A small audio frame classifier, trained from scratch.
Model: log mel input, arch transformer, width 256.
Training: adamw at rate 0.0012, 16300 steps, held-out accuracy 100%.
Rows from block 7 of a small audio frame classifier, named by matrix and row number. Rows with one number belong to one neuron. Each number is 50 + 12 x the weight over its row's rms, rounded and kept within 0 to 99. All counts start at 0.
After each neuron's rows are labels from the 100 clips, of 14976, where the neuron reaches its highest value: "top examples" is what is common among them. Only what is clearly more common there than usual is listed. The data: synthesized solo parts of chorales (CocoChorales).
# fc1: MLP up (model.blocks.7.mlp.fc1.weight, 1024x256), inputs 0-51
# fc2: MLP down (model.blocks.7.mlp.fc2.weight, 256x1024, transposed), outputs 0-51

fc1.20:59 65 48 55 59 46 39 65 50 68 57 64 59 47 59 47 47 61 47 43 56 55 35 53 49 42 43 39 73 37 65 64 45 67 55 47 40 48 70 60 45 39 55 61 74 35 53 29 12 38 57 40
fc2.20:47 58 45 32 63 46 72 62 42 50 53 53 52 63 52 39 55 69 53 49 48 56 46 48 69 83 54 19 37 45 51 65 52 67 47 51 50 46 57 46 10 42 54 56 43 39 47 68 31 65 57 34
top examples: note C4; tuba; note D4; note D#4

fc1.377:34 48 37 37 50 76 55 62 60 67 48 39 59 69 59 55 34 39 61 47 44 62 57 65 44 47 44 57 46 64 89 61 55 58 53 49 41 53 37 61 44 57 44 30 48 50 87 44 40 57 45 51
fc2.377:35 46 58 41 30 54 39 62 40 55 53 21 51 68 52 71 57 72 47 51 21 42 40 60 64 52 47 57 53 50 51 78 52 53 45 47 43 60 41 34 55 65 43 60 38 51 53 63 74 37 42 34
top examples: note D#5; trumpet; note F5; note F#5

fc1.463:71 76 68 38 42 42 26 54 51 37 56 56 57 33 47 45 44 57 70 51 32 57 53 45 46 68 51 50 63 39 82 69 34 61 56 52 35 49 67 49 30 41 43 78 40 41 60 54 59 31 57 37
fc2.463:79 58 56 54 62 46 39 63 45 25 44 43 53 33 69 69 59 65 48 32 67 51 49 51 53 60 62 52 50 45 34 67 62 57 27 73 68 50 53 37 67 51 38 54 26 54 59 75 45 39 51 42
top examples: note D#5; note C#5; horn; note F5

fc1.236:56 65 51 39 34 49 76 59 68 69 52 73 34 43 64 58 60 46 55 46 51 43 38 71 67 68 55 53 69 80 61 53 76 55 61 32 68 49 47 49 67 56 51 56 47 25 57 60 52 35 71 35
fc2.236:62 47 55 37 48 43 70 50 48 38 35 36 60 31 54 49 53 49 50 38 46 58 42 43 52 87 52 63 59 49 47 61 45 62 17 71 55 56 49 47 60 44 52 53 54 68 47 56 48 55 56 61
top examples: note C5; horn; note B4; tuba

fc1.535:41 51 56 59 67 87 44 68 51 66 57 49 28 31 65 55 43 48 52 56 49 42 54 64 53 54 25 57 59 42 60 57 47 39 52 48 55 66 26 58 47 61 49 45 31 52 58 59 41 49 55 36
fc2.535:33 43 31 45 46 67 56 36 44 48 39 57 48 54 39 74 33 42 39 29 40 38 46 43 51 36 30 52 36 50 38 85 39 35 35 64 39 29 43 44 50 39 42 36 48 54 45 45 58 49 45 52
top examples: note C#3; note G#3; cello

fc1.110:55 74 39 46 34 52 61 66 69 63 45 60 63 42 51 51 62 45 66 57 44 39 39 54 68 44 59 46 63 45 65 66 53 59 60 51 53 35 33 34 47 63 42 42 56 40 49 49 55 32 61 24
fc2.110:50 49 52 51 62 36 57 48 63 52 53 39 55 35 47 36 50 50 51 49 52 50 52 59 72 81 52 39 78 50 62 57 35 61 57 31 51 59 50 77 56 52 75 59 50 63 41 55 38 53 40 45
top examples: note C5; oboe; note A#4; note C#5

fc1.237:42 42 27 36 42 54 51 25 50 57 85 46 41 79 70 44 72 46 50 46 37 52 60 57 59 28 72 54 59 57 34 55 50 43 40 57 63 48 61 43 50 48 50 39 28 45 55 57 45 46 50 31
fc2.237:55 64 37 20 69 49 48 68 46 40 51 34 40 56 52 55 64 43 45 34 41 49 57 46 39 62 53 51 47 51 46 65 49 56 46 48 49 38 45 39 42 43 42 61 21 24 60 48 15 37 45 42
top examples: note A#4; note C5; violin; note A4

fc1.227:48 54 42 60 38 54 41 50 63 67 42 29 50 30 62 52 52 49 25 77 38 42 55 47 57 40 49 61 51 41 52 55 57 33 52 55 65 55 43 65 50 49 52 34 31 56 63 48 43 51 68 39
fc2.227:52 44 38 44 51 36 51 50 49 46 44 53 46 46 53 75 52 48 38 52 52 44 50 52 48 43 58 70 44 48 37 59 42 50 32 68 53 37 48 49 25 37 42 20 45 45 41 44 29 53 49 61
top examples: note C#3; note G#3; instrument: cello; note F#3

fc1.715:38 37 40 56 47 57 49 55 62 54 49 49 40 50 52 48 61 51 67 50 49 64 65 56 53 42 48 58 53 42 48 49 52 74 51 55 46 56 45 26 48 46 42 36 40 50 51 55 58 49 84 35
fc2.715:57 54 42 33 41 55 33 62 43 34 47 47 45 46 56 65 57 43 54 60 55 41 43 56 47 30 43 67 53 40 42 48 61 63 37 65 46 49 50 50 57 36 36 43 32 37 40 45 29 43 55 54
top examples: note D3; tuba; note A3; note G3

fc1.746:55 49 53 72 29 15 56 45 37 69 53 55 37 63 44 49 57 60 67 46 29 54 65 42 74 65 43 65 62 59 84 58 50 52 68 39 63 40 49 31 55 59 51 48 54 58 61 55 41 62 31 28
fc2.746:58 53 34 45 60 41 73 71 45 42 68 55 40 46 41 55 61 36 47 40 55 42 46 59 43 55 50 73 52 60 43 52 55 62 41 60 57 65 54 47 69 59 41 68 34 36 44 42 35 41 50 61
top examples: note C4; tuba; note A#3; note A3

fc1.56:42 41 54 65 40 44 51 51 52 45 46 57 40 41 48 60 50 65 63 49 59 45 64 54 49 48 37 67 28 35 36 62 32 37 49 41 43 33 56 62 65 48 43 56 41 52 55 63 61 67 41 47
fc2.56:47 57 56 49 35 20 33 52 50 47 59 57 54 53 69 67 59 63 55 49 44 65 51 56 41 53 62 71 74 56 54 57 42 61 62 50 46 39 55 54 54 57 45 55 53 47 58 46 49 43 66 51
top examples: note C#4; note D4; trombone; note E4

fc1.266:42 63 50 40 40 30 31 60 60 42 42 40 59 37 65 54 64 38 59 47 42 44 52 62 34 55 49 53 57 44 48 48 44 65 62 57 40 43 48 42 43 51 58 74 63 41 61 31 72 66 53 37
fc2.266:52 35 37 54 47 62 31 41 50 33 45 49 51 39 40 38 43 52 39 36 49 38 59 45 46 33 48 51 50 36 45 65 56 47 38 66 54 21 41 40 51 52 32 47 58 48 38 39 69 62 50 43
top examples: note D#5; trumpet; note F5; note E5

fc1.423:41 50 46 61 48 49 59 62 71 45 60 50 45 40 65 59 45 43 51 63 44 50 38 53 62 51 44 73 49 38 50 55 53 57 53 86 59 39 35 55 42 49 47 52 51 49 47 48 45 27 60 41
fc2.423:63 62 43 23 40 56 40 63 50 42 48 57 47 75 61 54 69 50 46 53 46 36 38 51 49 43 54 37 53 44 46 66 43 61 35 55 51 41 48 43 41 47 38 60 23 28 46 62 42 41 38 44
top examples: note D3; tuba; note A3; note G3

fc1.260:62 62 45 53 62 42 51 57 41 51 51 51 53 39 44 46 50 62 76 46 48 58 31 52 59 63 31 42 53 34 58 65 37 62 56 51 32 43 59 55 28 39 42 58 59 45 48 39 27 33 60 43
fc2.260:50 54 52 53 73 32 59 55 52 61 51 40 60 47 53 37 55 67 56 48 55 45 51 54 63 98 58 43 76 48 56 54 37 65 59 56 52 55 52 54 10 54 55 74 54 51 59 59 43 60 57 51
top examples: note C4; tuba; note G3; note A#3

fc1.403:70 53 61 46 35 40 58 47 40 50 46 58 35 53 60 44 54 40 49 56 46 62 45 59 63 67 52 45 60 51 59 53 41 48 64 29 50 64 46 57 45 52 68 67 67 39 56 51 53 28 60 35
fc2.403:66 64 55 27 50 49 50 66 42 40 55 37 50 51 60 59 73 45 40 36 53 55 54 46 52 58 71 52 41 48 41 60 57 48 33 53 58 54 53 45 51 49 44 62 25 32 55 64 27 47 44 55
top examples: note C4; tuba; note A#3

fc1.50:51 57 51 53 55 46 71 57 42 44 49 34 59 28 45 56 59 34 53 41 40 50 29 53 52 48 66 49 50 35 49 59 53 45 52 54 44 59 49 54 52 40 57 67 31 27 64 35 46 33 46 28
fc2.50:61 66 59 24 51 64 41 72 44 45 65 50 52 54 53 46 68 37 53 43 39 55 59 38 40 57 60 31 48 59 47 64 50 49 62 39 61 44 49 42 44 53 45 59 20 21 65 47 17 46 56 43
top examples: note A#4; horn

fc1.296:59 43 62 39 62 56 42 52 40 78 65 35 42 41 53 56 37 40 36 42 33 53 65 50 34 53 49 38 51 65 76 65 35 35 67 56 53 76 43 36 61 57 36 39 08 66 69 77 46 55 61 35
fc2.296:51 46 52 49 51 50 64 44 50 47 46 36 49 52 58 48 46 38 42 40 62 51 52 52 58 38 54 48 57 65 48 59 53 65 34 49 44 47 48 59 74 41 48 41 53 51 38 55 46 41 46 61
top examples: note F#5; violin; note E5

fc1.383:42 53 41 68 60 34 42 30 68 61 56 49 61 54 49 51 75 30 43 55 38 51 51 56 47 43 41 42 51 42 44 47 36 67 37 45 45 54 48 54 54 58 35 36 46 29 41 29 51 47 54 42
fc2.383:69 65 47 27 54 52 53 75 50 50 58 41 41 52 61 50 78 44 46 45 44 50 57 45 41 53 72 42 52 52 45 62 56 62 54 56 58 38 62 50 40 44 50 64 26 25 65 57 22 50 59 36
top examples: note A4; violin; note B4; note G4

fc1.628:60 44 44 40 51 56 27 37 64 40 32 38 64 38 45 52 66 56 47 33 17 37 44 41 61 51 61 41 54 34 21 42 36 48 61 52 46 61 59 56 46 49 69 40 66 43 47 44 54 60 42 46
fc2.628:27 47 39 46 36 58 32 56 57 55 49 58 34 34 38 25 50 51 48 68 36 48 44 38 46 58 50 38 45 37 58 40 25 24 66 48 25 54 46 53 53 62 54 58 55 32 37 18 34 52 50 46
top examples: note A4; horn; note B4

fc1.621:49 53 43 74 24 40 53 47 52 71 59 43 53 32 51 51 46 54 30 54 30 39 62 43 73 49 49 48 47 37 51 65 41 25 61 59 73 47 52 69 63 48 45 34 28 60 50 51 42 39 68 42
fc2.621:56 44 51 45 29 50 44 48 41 38 53 48 44 41 54 70 52 39 41 32 49 52 41 37 37 32 51 59 47 43 55 63 45 28 61 51 56 39 39 47 63 59 47 39 39 29 52 36 34 32 41 46
top examples: note C#3; note G#3; instrument: bassoon; note F#3

fc1.262:50 51 50 69 47 52 53 23 17 56 55 46 51 43 47 51 47 43 47 26 24 42 48 40 60 52 47 57 48 39 49 46 29 33 46 44 58 39 45 49 74 85 48 35 38 62 54 63 73 49 49 34
fc2.262:73 59 51 27 46 31 39 61 46 38 61 45 68 52 65 64 68 62 48 36 63 61 56 52 54 57 70 81 65 55 41 56 69 34 37 39 74 51 40 42 66 56 46 55 47 40 63 62 52 40 51 42
top examples: note C#4; trombone; bassoon

fc1.679:36 71 39 51 77 40 31 51 51 71 64 49 52 52 59 66 54 39 49 50 42 50 32 49 64 52 44 40 53 53 51 57 38 46 52 58 52 52 56 47 58 64 67 38 44 32 64 60 51 28 50 35
fc2.679:60 63 41 20 59 46 50 70 43 36 46 43 36 56 52 58 65 45 38 32 39 46 51 41 45 61 58 45 42 54 43 61 53 55 42 48 55 40 45 40 37 44 39 61 22 19 64 53 22 41 43 34
top examples: note F#5; note F5; trumpet; note D#5

fc1.23:41 58 43 41 68 60 56 53 64 55 70 55 43 60 51 51 43 48 31 64 43 48 29 57 58 43 63 46 60 64 51 53 64 44 53 34 37 54 35 53 40 48 63 48 58 37 61 55 44 41 39 44
fc2.23:57 71 48 23 49 45 55 79 49 38 52 40 44 58 59 46 71 40 56 36 36 45 59 40 41 54 58 51 44 46 55 58 56 54 52 57 64 52 48 48 46 59 47 54 22 21 62 58 27 52 49 48
top examples: note F#4; viola

fc1.96:55 45 35 43 65 47 50 42 51 51 41 16 61 40 49 81 53 49 66 57 37 38 55 53 63 65 51 59 65 66 46 66 54 63 47 68 55 42 59 52 26 53 68 53 36 60 37 39 66 50 46 49
fc2.96:53 63 40 25 40 71 38 64 45 44 48 49 39 36 56 51 67 33 60 38 43 57 59 58 31 34 72 54 44 40 53 64 54 50 43 66 59 52 54 52 83 46 54 54 35 28 66 34 30 43 45 36
top examples: note D#5; violin; note C#5; note F5

fc1.680:58 65 57 37 39 28 67 67 81 44 49 46 25 42 60 42 58 36 57 35 48 65 48 49 75 62 54 23 70 55 37 64 63 55 58 44 45 42 37 65 50 54 45 64 57 25 63 57 47 22 49 51
fc2.680:58 68 45 46 25 29 59 50 43 37 48 23 48 50 58 79 55 55 49 53 33 34 63 57 56 70 56 54 65 54 47 73 29 61 51 56 64 51 51 46 48 62 51 38 28 51 44 65 41 46 53 52
top examples: note C5; oboe; note C#5; note D5

fc1.72:33 59 40 66 56 36 22 37 59 61 60 36 51 37 53 55 45 58 42 45 36 49 58 64 66 41 60 48 41 49 42 42 34 40 48 61 65 43 66 44 69 60 44 39 32 45 37 62 70 76 45 48
fc2.72:60 69 46 36 51 39 38 55 58 48 60 34 63 61 75 57 69 66 61 63 43 45 42 60 50 56 55 70 59 56 45 59 63 43 46 34 65 59 55 50 40 56 56 47 44 51 59 66 53 55 67 64
top examples: note C#4; trombone; note D4; note E4

fc1.19:45 43 38 58 62 57 53 46 39 62 84 64 48 61 56 43 58 50 46 37 27 47 56 47 59 45 42 42 34 39 51 52 49 42 56 50 57 50 67 44 65 44 55 47 28 42 35 54 69 53 35 51
fc2.19:47 47 55 61 32 40 51 49 69 56 46 44 46 49 43 47 45 46 58 40 54 44 54 35 58 78 64 75 65 55 49 56 51 28 66 47 56 57 47 57 71 54 67 45 55 50 65 40 40 52 46 30
top examples: note C#4; bassoon; trombone

fc1.335:50 53 32 61 33 47 64 57 52 62 48 42 40 38 55 56 52 58 43 63 38 43 61 49 67 48 51 53 60 49 41 63 53 53 41 70 54 58 73 66 43 49 58 41 39 45 70 49 33 45 64 38
fc2.335:54 45 39 27 38 38 57 60 46 47 45 45 35 50 52 57 56 44 45 53 42 41 48 50 48 39 48 67 40 51 45 72 48 37 38 54 42 38 45 37 36 37 40 38 31 27 43 51 32 51 46 36
top examples: note C#3; note G#3; instrument: tuba; note F#3

fc1.126:30 70 44 47 47 42 23 54 58 50 66 50 56 43 52 44 65 56 62 48 39 61 34 58 53 54 41 54 37 50 38 60 44 51 53 51 65 45 64 51 51 43 57 51 53 61 45 47 56 48 52 47
fc2.126:47 66 50 31 59 48 10 62 36 52 44 40 44 43 47 49 70 34 51 50 34 51 49 37 39 65 52 51 46 62 46 69 32 55 47 55 46 42 51 38 34 47 51 54 41 30 62 47 38 51 58 34
top examples: note F3; cello; note G3; note D#3

fc1.761:38 61 50 43 46 51 48 51 48 54 50 55 61 26 59 51 49 41 36 54 21 42 45 52 66 53 67 34 59 46 45 53 34 30 57 50 39 56 48 30 68 51 58 86 42 52 80 64 28 38 34 38
fc2.761:73 71 54 23 52 59 51 75 54 39 57 59 59 55 56 50 72 49 61 48 58 59 53 61 35 47 59 44 37 55 55 57 56 49 58 47 71 58 57 48 40 46 57 69 31 25 70 49 22 48 65 57
top examples: note F#5; note E5

fc1.472:34 47 49 73 54 65 50 45 52 66 68 59 39 61 46 43 38 53 24 64 39 50 44 54 61 59 57 55 45 57 63 69 60 46 58 40 52 60 52 48 56 65 50 53 29 49 52 78 51 52 26 43
fc2.472:44 50 53 30 25 49 64 58 37 35 54 59 50 51 33 73 59 44 35 39 38 42 43 37 51 53 52 39 51 47 46 64 49 41 40 52 53 47 52 41 28 39 46 55 27 31 47 51 23 34 48 56
top examples: note C#3; note G#3; bassoon

fc1.658:56 61 66 38 57 51 52 47 63 57 52 49 38 49 61 57 71 39 44 51 38 56 55 52 50 48 66 48 42 24 52 61 44 47 50 62 48 48 37 72 49 56 49 53 37 34 51 39 53 31 74 23
fc2.658:44 59 46 24 45 55 53 78 56 51 61 44 32 53 45 49 71 35 35 50 31 43 59 38 39 53 54 45 44 55 52 57 53 56 61 60 31 44 45 68 51 52 59 63 34 16 59 40 26 54 59 34
top examples: note A4; horn; note B4

fc1.399:37 40 43 51 37 62 39 37 52 65 44 66 61 24 47 69 42 44 62 44 54 35 61 66 43 53 61 67 47 58 62 53 57 60 40 53 62 51 42 43 56 42 29 42 39 64 54 61 72 43 59 51
fc2.399:48 69 58 45 47 63 49 59 63 54 68 81 44 41 60 60 69 50 61 56 49 58 51 39 40 37 63 64 48 44 47 62 65 60 64 45 60 48 60 59 57 53 58 69 50 40 81 37 42 54 49 54
top examples: note D#5; violin; note F5; note D5

fc1.143:39 46 26 43 65 46 56 39 47 54 58 40 42 58 42 56 74 29 49 36 47 41 44 60 51 24 54 42 49 46 31 44 41 68 46 50 50 34 47 54 51 44 46 38 53 22 56 35 39 39 65 51
fc2.143:51 67 45 17 52 43 44 63 60 45 58 45 43 54 51 52 69 39 44 52 25 52 62 37 38 57 60 39 42 54 59 58 51 49 61 47 55 38 50 56 47 57 51 65 26 16 71 46 34 45 54 37
top examples: note F#4; viola; note G#4

fc1.575:44 55 36 68 23 51 56 54 55 71 50 40 42 34 62 53 47 54 36 62 33 41 68 49 74 52 41 54 53 43 51 59 45 36 52 63 65 48 58 63 43 48 47 27 27 58 60 61 32 45 69 41
fc2.575:52 50 38 44 26 49 49 54 47 45 52 52 39 46 46 65 49 43 42 51 42 45 49 42 42 29 41 71 42 42 38 69 43 30 45 46 44 36 41 44 52 45 41 18 33 37 33 39 38 49 53 45
top examples: note C#3; note G#3; instrument: cello; note F#3

fc1.321:76 49 41 43 45 29 67 52 55 47 50 44 49 58 53 60 51 50 51 49 50 48 55 40 59 48 59 22 49 47 31 34 45 43 59 66 61 44 60 73 49 43 46 44 48 60 35 37 40 47 47 37
fc2.321:48 46 36 48 34 85 59 51 50 66 48 59 43 62 50 55 53 27 47 48 39 35 51 40 43 35 41 30 36 36 61 29 55 26 74 17 39 34 41 58 61 53 53 47 49 31 43 41 25 54 49 36
top examples: note A#4; horn; note C5

fc1.577:52 77 37 39 59 59 58 59 61 70 74 45 35 56 62 66 56 55 54 48 41 56 46 58 61 46 59 35 62 62 46 67 37 61 54 53 51 54 64 45 51 52 47 49 33 37 49 45 48 24 55 27
fc2.577:70 67 47 24 55 56 54 78 46 32 54 48 44 49 56 53 73 44 43 42 38 45 52 43 42 60 62 54 42 50 38 55 53 58 40 51 63 46 49 44 42 40 42 56 22 25 62 55 25 38 47 42
top examples: note A#4; horn; note C5

fc1.154:47 47 53 45 59 54 45 51 60 58 52 24 43 51 49 48 61 56 63 47 54 66 75 69 42 55 40 39 67 57 50 55 56 57 49 51 34 72 34 53 56 42 55 46 43 33 38 52 58 44 72 48
fc2.154:65 53 45 41 52 40 66 48 30 39 63 31 50 39 59 65 56 59 48 43 45 40 35 34 38 51 48 51 41 38 35 58 73 46 27 62 51 38 41 47 36 53 41 43 34 25 50 56 45 43 47 53
top examples: note D3; tuba; note A3; note G5

fc1.207:56 68 32 65 60 42 38 38 56 67 63 57 59 62 46 49 60 43 40 41 26 54 66 52 43 46 74 36 57 59 58 56 49 45 59 48 59 52 66 74 65 62 58 58 53 38 46 43 48 61 34 39
fc2.207:55 62 51 34 43 42 42 72 51 25 50 35 60 73 42 36 65 41 47 41 35 49 60 44 47 45 43 66 50 40 46 72 54 59 37 49 47 37 50 42 35 46 39 30 28 26 60 58 43 47 65 40
top examples: note C#4; clarinet; note A#4

fc1.239:68 60 46 31 49 45 53 77 93 40 54 53 47 35 53 51 48 43 66 59 28 48 46 51 67 41 42 25 65 45 55 79 70 48 60 49 34 42 32 71 38 34 20 58 38 40 42 59 52 35 43 50
fc2.239:59 55 56 63 40 32 47 51 67 62 51 44 58 45 49 70 52 46 63 62 51 59 64 56 60 68 64 60 68 61 67 75 38 54 75 51 56 65 59 67 60 51 57 45 58 63 49 46 37 48 60 54
top examples: note C5; horn; note C#5; note A#4

fc1.458:67 53 43 41 25 53 48 60 56 56 49 60 53 27 60 55 57 73 65 42 27 56 52 45 43 67 59 23 61 30 38 55 60 59 65 41 26 44 57 54 42 43 55 45 62 52 58 43 31 41 74 46
fc2.458:44 52 53 39 63 40 31 57 66 46 43 59 64 45 35 38 45 39 28 36 27 41 37 48 72 59 53 57 47 45 40 54 50 61 37 63 43 61 42 59 51 42 46 39 48 49 10 57 38 70 46 39
top examples: note C5; note A#4; horn; instrument: violin

fc1.98:22 48 48 74 48 14 46 62 69 56 63 39 58 54 56 61 47 54 47 55 32 57 56 57 54 44 43 63 37 50 35 57 40 46 57 59 67 31 53 49 69 46 54 43 33 43 41 56 76 67 46 49
fc2.98:57 58 52 40 36 09 43 47 60 50 59 67 55 72 57 54 50 65 76 56 47 44 42 47 45 45 48 76 43 32 62 66 48 38 63 22 58 47 56 44 39 57 50 63 45 50 67 55 53 50 59 54
top examples: note C#4; trombone; note D#4; note E4

fc1.170:46 63 53 55 35 50 49 63 46 44 69 42 60 58 42 53 56 59 62 34 57 64 66 46 58 58 41 54 23 52 38 74 37 51 37 56 55 62 64 58 48 60 41 64 50 40 51 69 67 60 44 38
fc2.170:56 44 40 53 42 52 64 40 41 32 27 40 50 48 44 32 45 72 54 29 31 44 56 53 51 76 52 25 51 48 40 58 54 41 35 58 59 34 50 42 47 42 24 65 42 47 53 51 78 42 49 48
top examples: note D#5; trumpet; note F5; note C#5

fc1.529:36 40 68 29 56 56 60 39 58 57 72 53 31 45 46 67 68 48 55 52 57 55 59 67 44 50 54 52 59 55 29 62 46 63 32 41 22 67 50 75 45 75 64 58 44 33 55 56 52 52 59 44
fc2.529:45 47 50 39 37 79 44 60 52 30 44 43 29 57 45 56 57 39 41 49 33 52 47 44 35 50 40 40 60 37 58 62 68 54 51 70 44 36 41 42 56 49 44 59 32 28 49 42 30 43 45 49
top examples: note F#4; viola; note G#4

fc1.482:46 48 55 57 43 54 66 63 51 56 45 50 39 43 61 56 61 63 54 71 29 64 57 57 52 52 54 37 54 59 37 53 39 42 56 60 67 52 30 48 51 43 51 53 33 57 78 62 59 42 55 10
fc2.482:70 68 48 24 63 57 51 74 42 38 56 42 51 47 58 40 73 46 56 48 55 37 60 44 45 61 65 45 46 55 41 47 61 51 37 45 65 39 63 62 33 44 57 54 25 25 43 60 23 60 55 57
top examples: note A#4

fc1.444:61 51 41 56 45 65 40 72 43 60 51 46 41 43 47 62 48 40 36 61 40 61 53 55 30 42 45 50 48 51 54 64 27 35 67 70 69 60 20 47 65 49 60 53 33 53 93 48 45 58 44 29
fc2.444:82 49 44 42 45 59 52 53 61 38 36 52 67 45 57 42 50 56 55 56 79 50 58 62 54 43 58 33 56 50 38 46 64 48 47 47 79 66 45 53 60 31 38 51 31 67 64 71 61 48 59 53
top examples: note A4; horn; tuba; note A3

fc1.389:50 60 48 46 54 68 31 41 63 50 65 48 31 56 68 67 61 60 79 58 37 51 64 48 46 74 50 63 65 65 47 49 52 56 36 50 42 42 43 38 58 52 57 52 19 49 40 75 69 49 43 44
fc2.389:37 54 40 38 76 49 46 49 42 38 48 49 45 37 43 56 47 37 54 47 40 41 52 41 43 86 44 50 64 56 46 65 44 58 48 62 47 44 37 45 33 40 44 68 34 39 48 31 48 42 47 41
top examples: note F#4; horn; note G4; note G#4

fc1.190:53 69 65 39 41 20 56 65 79 45 55 30 30 39 58 40 47 37 60 33 58 69 41 52 67 59 61 40 66 52 34 68 53 53 48 44 37 44 38 67 52 44 51 65 56 28 58 57 53 37 49 47
fc2.190:53 48 49 47 37 35 51 46 58 48 53 32 48 49 54 73 50 44 53 54 33 46 59 47 49 71 58 41 65 61 44 72 14 56 49 48 48 41 57 49 37 56 49 38 42 47 48 46 43 59 47 53
top examples: note C5; note D5; oboe; note D#5

fc1.419:55 48 59 57 63 50 47 59 67 44 51 45 51 37 43 30 85 47 35 47 38 62 58 54 47 54 65 36 56 42 44 38 46 82 62 54 49 64 48 64 33 50 48 39 48 44 45 45 50 33 69 25
fc2.419:54 67 37 33 42 50 48 73 72 55 53 46 33 46 53 47 69 38 54 48 47 44 70 40 40 45 53 59 62 48 40 54 60 59 58 63 40 45 57 56 61 56 66 65 37 09 63 44 17 61 61 55
top examples: note A4; horn; note B4

fc1.259:47 48 40 59 43 31 39 45 68 64 86 49 39 41 77 65 51 42 62 53 40 49 71 53 62 59 28 55 38 37 38 66 48 45 46 61 69 46 38 30 62 46 50 60 26 35 52 42 66 57 46 37
fc2.259:71 59 56 43 38 11 39 59 44 53 60 68 47 60 58 62 64 66 56 40 64 51 63 50 39 52 61 82 55 49 50 73 37 51 45 38 59 62 57 51 57 59 56 60 37 42 61 52 37 33 54 41
top examples: note C#4; note G#4

fc1.714:43 56 61 44 66 62 51 47 49 49 53 58 39 47 56 45 45 60 32 60 36 47 47 50 62 53 54 56 37 46 51 62 51 54 46 35 65 60 43 41 42 52 63 64 42 32 43 47 80 39 58 48
fc2.714:71 62 42 28 44 54 43 76 56 48 57 49 47 46 58 44 75 41 41 37 51 44 48 47 43 56 70 47 54 43 50 56 58 55 56 45 62 46 53 41 50 50 46 63 21 30 66 61 24 49 56 39
top examples: note F#5; note F5; horn; note A4

fc1.418:67 78 61 30 32 42 71 53 64 51 47 51 28 37 73 49 64 47 67 47 38 35 40 58 72 55 46 39 67 47 56 72 71 50 53 41 52 65 61 55 46 40 41 75 29 35 44 58 34 36 57 48
fc2.418:51 42 39 40 36 06 71 50 53 48 56 02 60 24 53 47 50 52 52 60 54 54 63 55 60 87 49 46 70 27 35 63 45 66 40 64 49 37 51 62 53 53 50 64 52 53 54 65 26 52 55 47
top examples: note C5; note A#4; horn; note C#5

fc1.523:62 50 19 32 30 59 35 32 44 68 80 54 45 36 48 49 56 44 54 49 31 51 80 43 55 48 75 57 60 62 48 52 57 61 65 61 48 60 53 43 71 52 40 37 59 62 55 27 54 41 40 51
fc2.523:55 53 64 55 54 18 32 45 42 46 58 45 63 40 51 51 45 57 63 47 50 46 47 38 49 42 60 41 52 39 38 48 76 65 49 70 62 44 59 45 39 58 52 62 48 60 66 50 62 47 44 56
top examples: note D#5; trumpet; note F5; note C#5

fc1.767:23 61 38 73 62 31 45 34 44 52 60 41 48 26 44 33 73 64 59 40 40 69 37 63 52 56 54 47 45 52 40 57 43 67 56 54 72 53 46 61 42 55 45 50 36 35 50 40 59 43 59 52
fc2.767:63 54 37 29 49 53 29 65 46 43 60 44 31 61 64 50 73 43 45 37 35 51 55 47 41 55 56 37 38 62 43 56 49 52 48 55 61 35 48 38 43 45 50 68 22 29 60 59 25 51 53 38
top examples: note F3; cello; note G3; note A3